python train.py --image_size=48 --method="moco_v3" --layers=8 --projector_hidden=512 --projector_hidden_layers=2 --temperature=0.2 --final_lr_fraction=0.05 --warmup_steps=220 --weight_decay=0.03
Rows from block 4, named by matrix and row number. Rows with one number belong to one neuron. Each number is 200 + 20 x the weight over its row's rms, rounded and kept within 0 to 999. All counts start at 0. After the name is the row's rms in percent of the matrix's.
# u: gMLP up (value half) (model.blocks.4.mixer.u.weight, 128x128), inputs 64-127
# v: gMLP up (gate half) (model.blocks.4.mixer.v.weight, 128x128), inputs 64-127
# out: gMLP down (model.blocks.4.mixer.out.weight, 128x128, transposed), outputs 64-127
u.13,112,235,235,195,188,218,201,192,211,191,183,182,200,199,223,189,234,174,236,163,208,176,179,196,198,201,246,223,237,220,221,219,167,204,238,212,207,219,201,221,187,182,217,230,192,190,198,197,228,202,217,228,189,186,197,176,223,177,234,171,199,201,206,197,230
u.14,091,196,191,167,205,168,190,192,186,190,157,183,183,228,214,213,149,184,175,222,189,176,195,218,213,187,214,202,206,160,158,234,183,176,198,165,199,204,199,173,189,245,198,230,212,211,174,203,163,210,229,223,167,195,235,178,223,197,211,180,240,182,184,195,200
u.15,086,236,199,202,215,190,235,197,186,211,217,200,179,193,187,233,216,178,210,200,179,218,171,200,214,206,209,204,202,193,173,220,225,204,213,207,212,191,212,203,160,175,181,199,235,160,220,181,160,169,202,213,222,212,215,217,188,198,244,208,209,199,200,220,187
u.16,110,202,156,204,207,172,206,150,204,169,188,200,199,208,190,193,189,189,159,213,211,173,200,174,194,166,208,172,205,191,199,202,219,181,205,189,216,185,137,222,186,226,237,179,200,241,195,198,190,219,196,200,172,195,205,188,205,210,190,188,169,195,180,180,221
u.17,103,201,202,230,253,190,194,200,213,181,233,201,210,187,191,206,198,200,216,219,189,222,206,231,230,181,246,206,198,208,193,189,209,206,193,201,204,189,171,192,226,221,204,205,236,196,220,220,223,200,178,212,219,205,229,199,217,195,220,236,222,219,209,205,201
u.18,108,207,155,151,238,215,196,220,202,194,249,217,219,210,234,209,235,213,217,217,233,197,159,191,196,207,227,178,211,192,226,187,181,198,196,195,239,204,211,234,181,218,235,207,218,208,182,204,182,201,192,185,209,194,189,183,232,199,223,223,167,192,181,215,213
u.19,110,227,178,200,208,217,224,220,197,218,178,187,154,204,192,181,248,200,190,177,190,234,234,235,224,204,218,225,206,195,230,192,201,238,211,196,188,163,200,227,183,225,211,214,220,228,193,217,210,253,214,223,221,245,207,178,238,194,194,185,192,199,240,210,213
v.13,098,214,184,217,212,182,216,269,200,153,222,225,193,208,209,212,183,228,220,172,217,198,195,210,185,188,184,171,213,186,231,163,234,170,186,195,198,186,189,206,218,226,192,190,227,205,196,204,166,249,183,197,199,216,212,204,189,207,217,204,167,176,199,200,184
v.14,095,236,167,227,214,207,216,222,164,208,201,197,178,162,176,186,219,190,196,214,195,174,180,183,208,212,209,175,166,208,198,191,210,207,168,198,214,177,205,195,189,205,215,223,171,198,188,209,209,210,201,177,200,166,167,182,200,188,209,185,192,206,218,156,199
v.15,100,203,182,187,210,228,199,186,226,225,222,205,218,194,201,196,206,195,237,216,215,177,231,227,221,209,191,229,204,211,223,206,216,199,204,251,185,208,200,230,177,236,218,207,214,223,210,212,196,212,227,193,212,177,201,211,195,185,163,224,236,195,221,206,166
v.16,111,217,198,208,193,215,198,197,195,220,198,170,229,170,213,196,238,200,218,203,226,203,247,200,207,189,177,200,192,177,216,144,206,187,228,204,218,212,220,192,182,217,206,191,196,207,202,208,199,180,194,218,198,198,207,220,162,200,191,177,221,204,217,193,206
v.17,110,165,221,194,209,200,183,181,204,214,228,227,198,168,195,174,199,183,198,196,193,214,200,178,216,176,201,187,203,189,210,177,215,239,221,175,214,231,196,197,214,197,170,242,247,182,218,178,220,220,150,211,196,217,220,170,203,205,189,225,209,194,181,193,223
v.18,088,215,178,191,194,181,242,203,172,189,169,209,217,207,206,183,203,202,178,212,223,214,192,156,179,194,197,199,180,193,209,155,205,172,199,195,201,235,220,205,180,191,209,173,196,218,189,197,200,214,190,187,221,224,229,202,212,182,225,178,210,203,178,214,184
v.19,114,212,159,171,203,199,192,207,215,224,180,201,188,215,212,203,258,188,191,197,179,208,221,219,204,197,187,224,203,213,201,195,210,257,215,210,177,160,197,211,165,187,219,234,220,228,217,184,181,192,213,214,231,160,192,194,193,197,184,150,207,206,206,221,202
out.13,112,195,226,160,184,215,213,184,227,199,191,217,222,210,238,178,174,188,204,202,235,203,193,147,185,196,206,182,221,209,193,165,165,202,191,196,219,214,205,239,194,211,192,169,206,228,225,207,205,208,210,186,188,181,166,212,173,184,187,181,224,191,217,202,196
out.14,108,209,175,211,156,166,149,192,205,171,184,215,203,224,233,178,195,197,179,187,189,206,225,240,231,192,203,198,210,204,164,213,200,203,212,199,214,184,202,186,196,182,182,181,186,180,211,217,235,216,216,203,198,202,205,207,214,193,207,231,178,159,192,214,202
out.15,089,186,155,177,194,227,178,193,195,196,180,192,254,200,213,201,197,197,232,174,187,195,196,176,211,188,199,225,190,188,191,204,200,206,174,198,194,173,198,199,224,200,181,215,159,230,163,174,214,210,239,197,190,172,172,238,176,198,210,213,203,197,183,225,209
out.16,124,187,215,170,222,179,201,216,229,184,195,220,162,235,188,222,186,234,182,205,191,158,209,212,175,238,233,212,222,190,166,227,221,208,224,171,176,183,176,180,220,191,210,213,180,159,219,235,219,225,225,186,235,179,225,176,227,200,205,188,185,206,198,229,209
out.17,092,204,189,203,185,187,227,191,211,179,211,195,201,157,170,236,187,252,187,148,213,183,182,196,192,178,244,206,206,200,224,205,193,244,190,231,223,229,217,177,180,220,197,177,199,226,187,199,196,184,206,220,231,226,205,190,208,200,191,218,227,185,176,184,202
out.18,103,215,169,230,205,194,224,218,213,184,213,198,224,197,185,204,176,199,176,224,222,270,169,153,186,211,211,216,200,195,204,185,166,198,180,223,222,211,190,217,196,169,230,199,203,225,200,172,201,176,187,231,208,161,198,153,195,207,206,181,208,175,182,198,189
out.19,093,228,170,217,205,186,207,190,224,240,192,206,156,178,179,214,214,209,178,197,208,231,230,201,171,194,216,181,219,220,231,182,195,241,198,210,212,207,200,185,199,208,195,201,208,199,206,176,216,217,203,221,246,174,185,179,216,223,193,205,168,154,227,208,219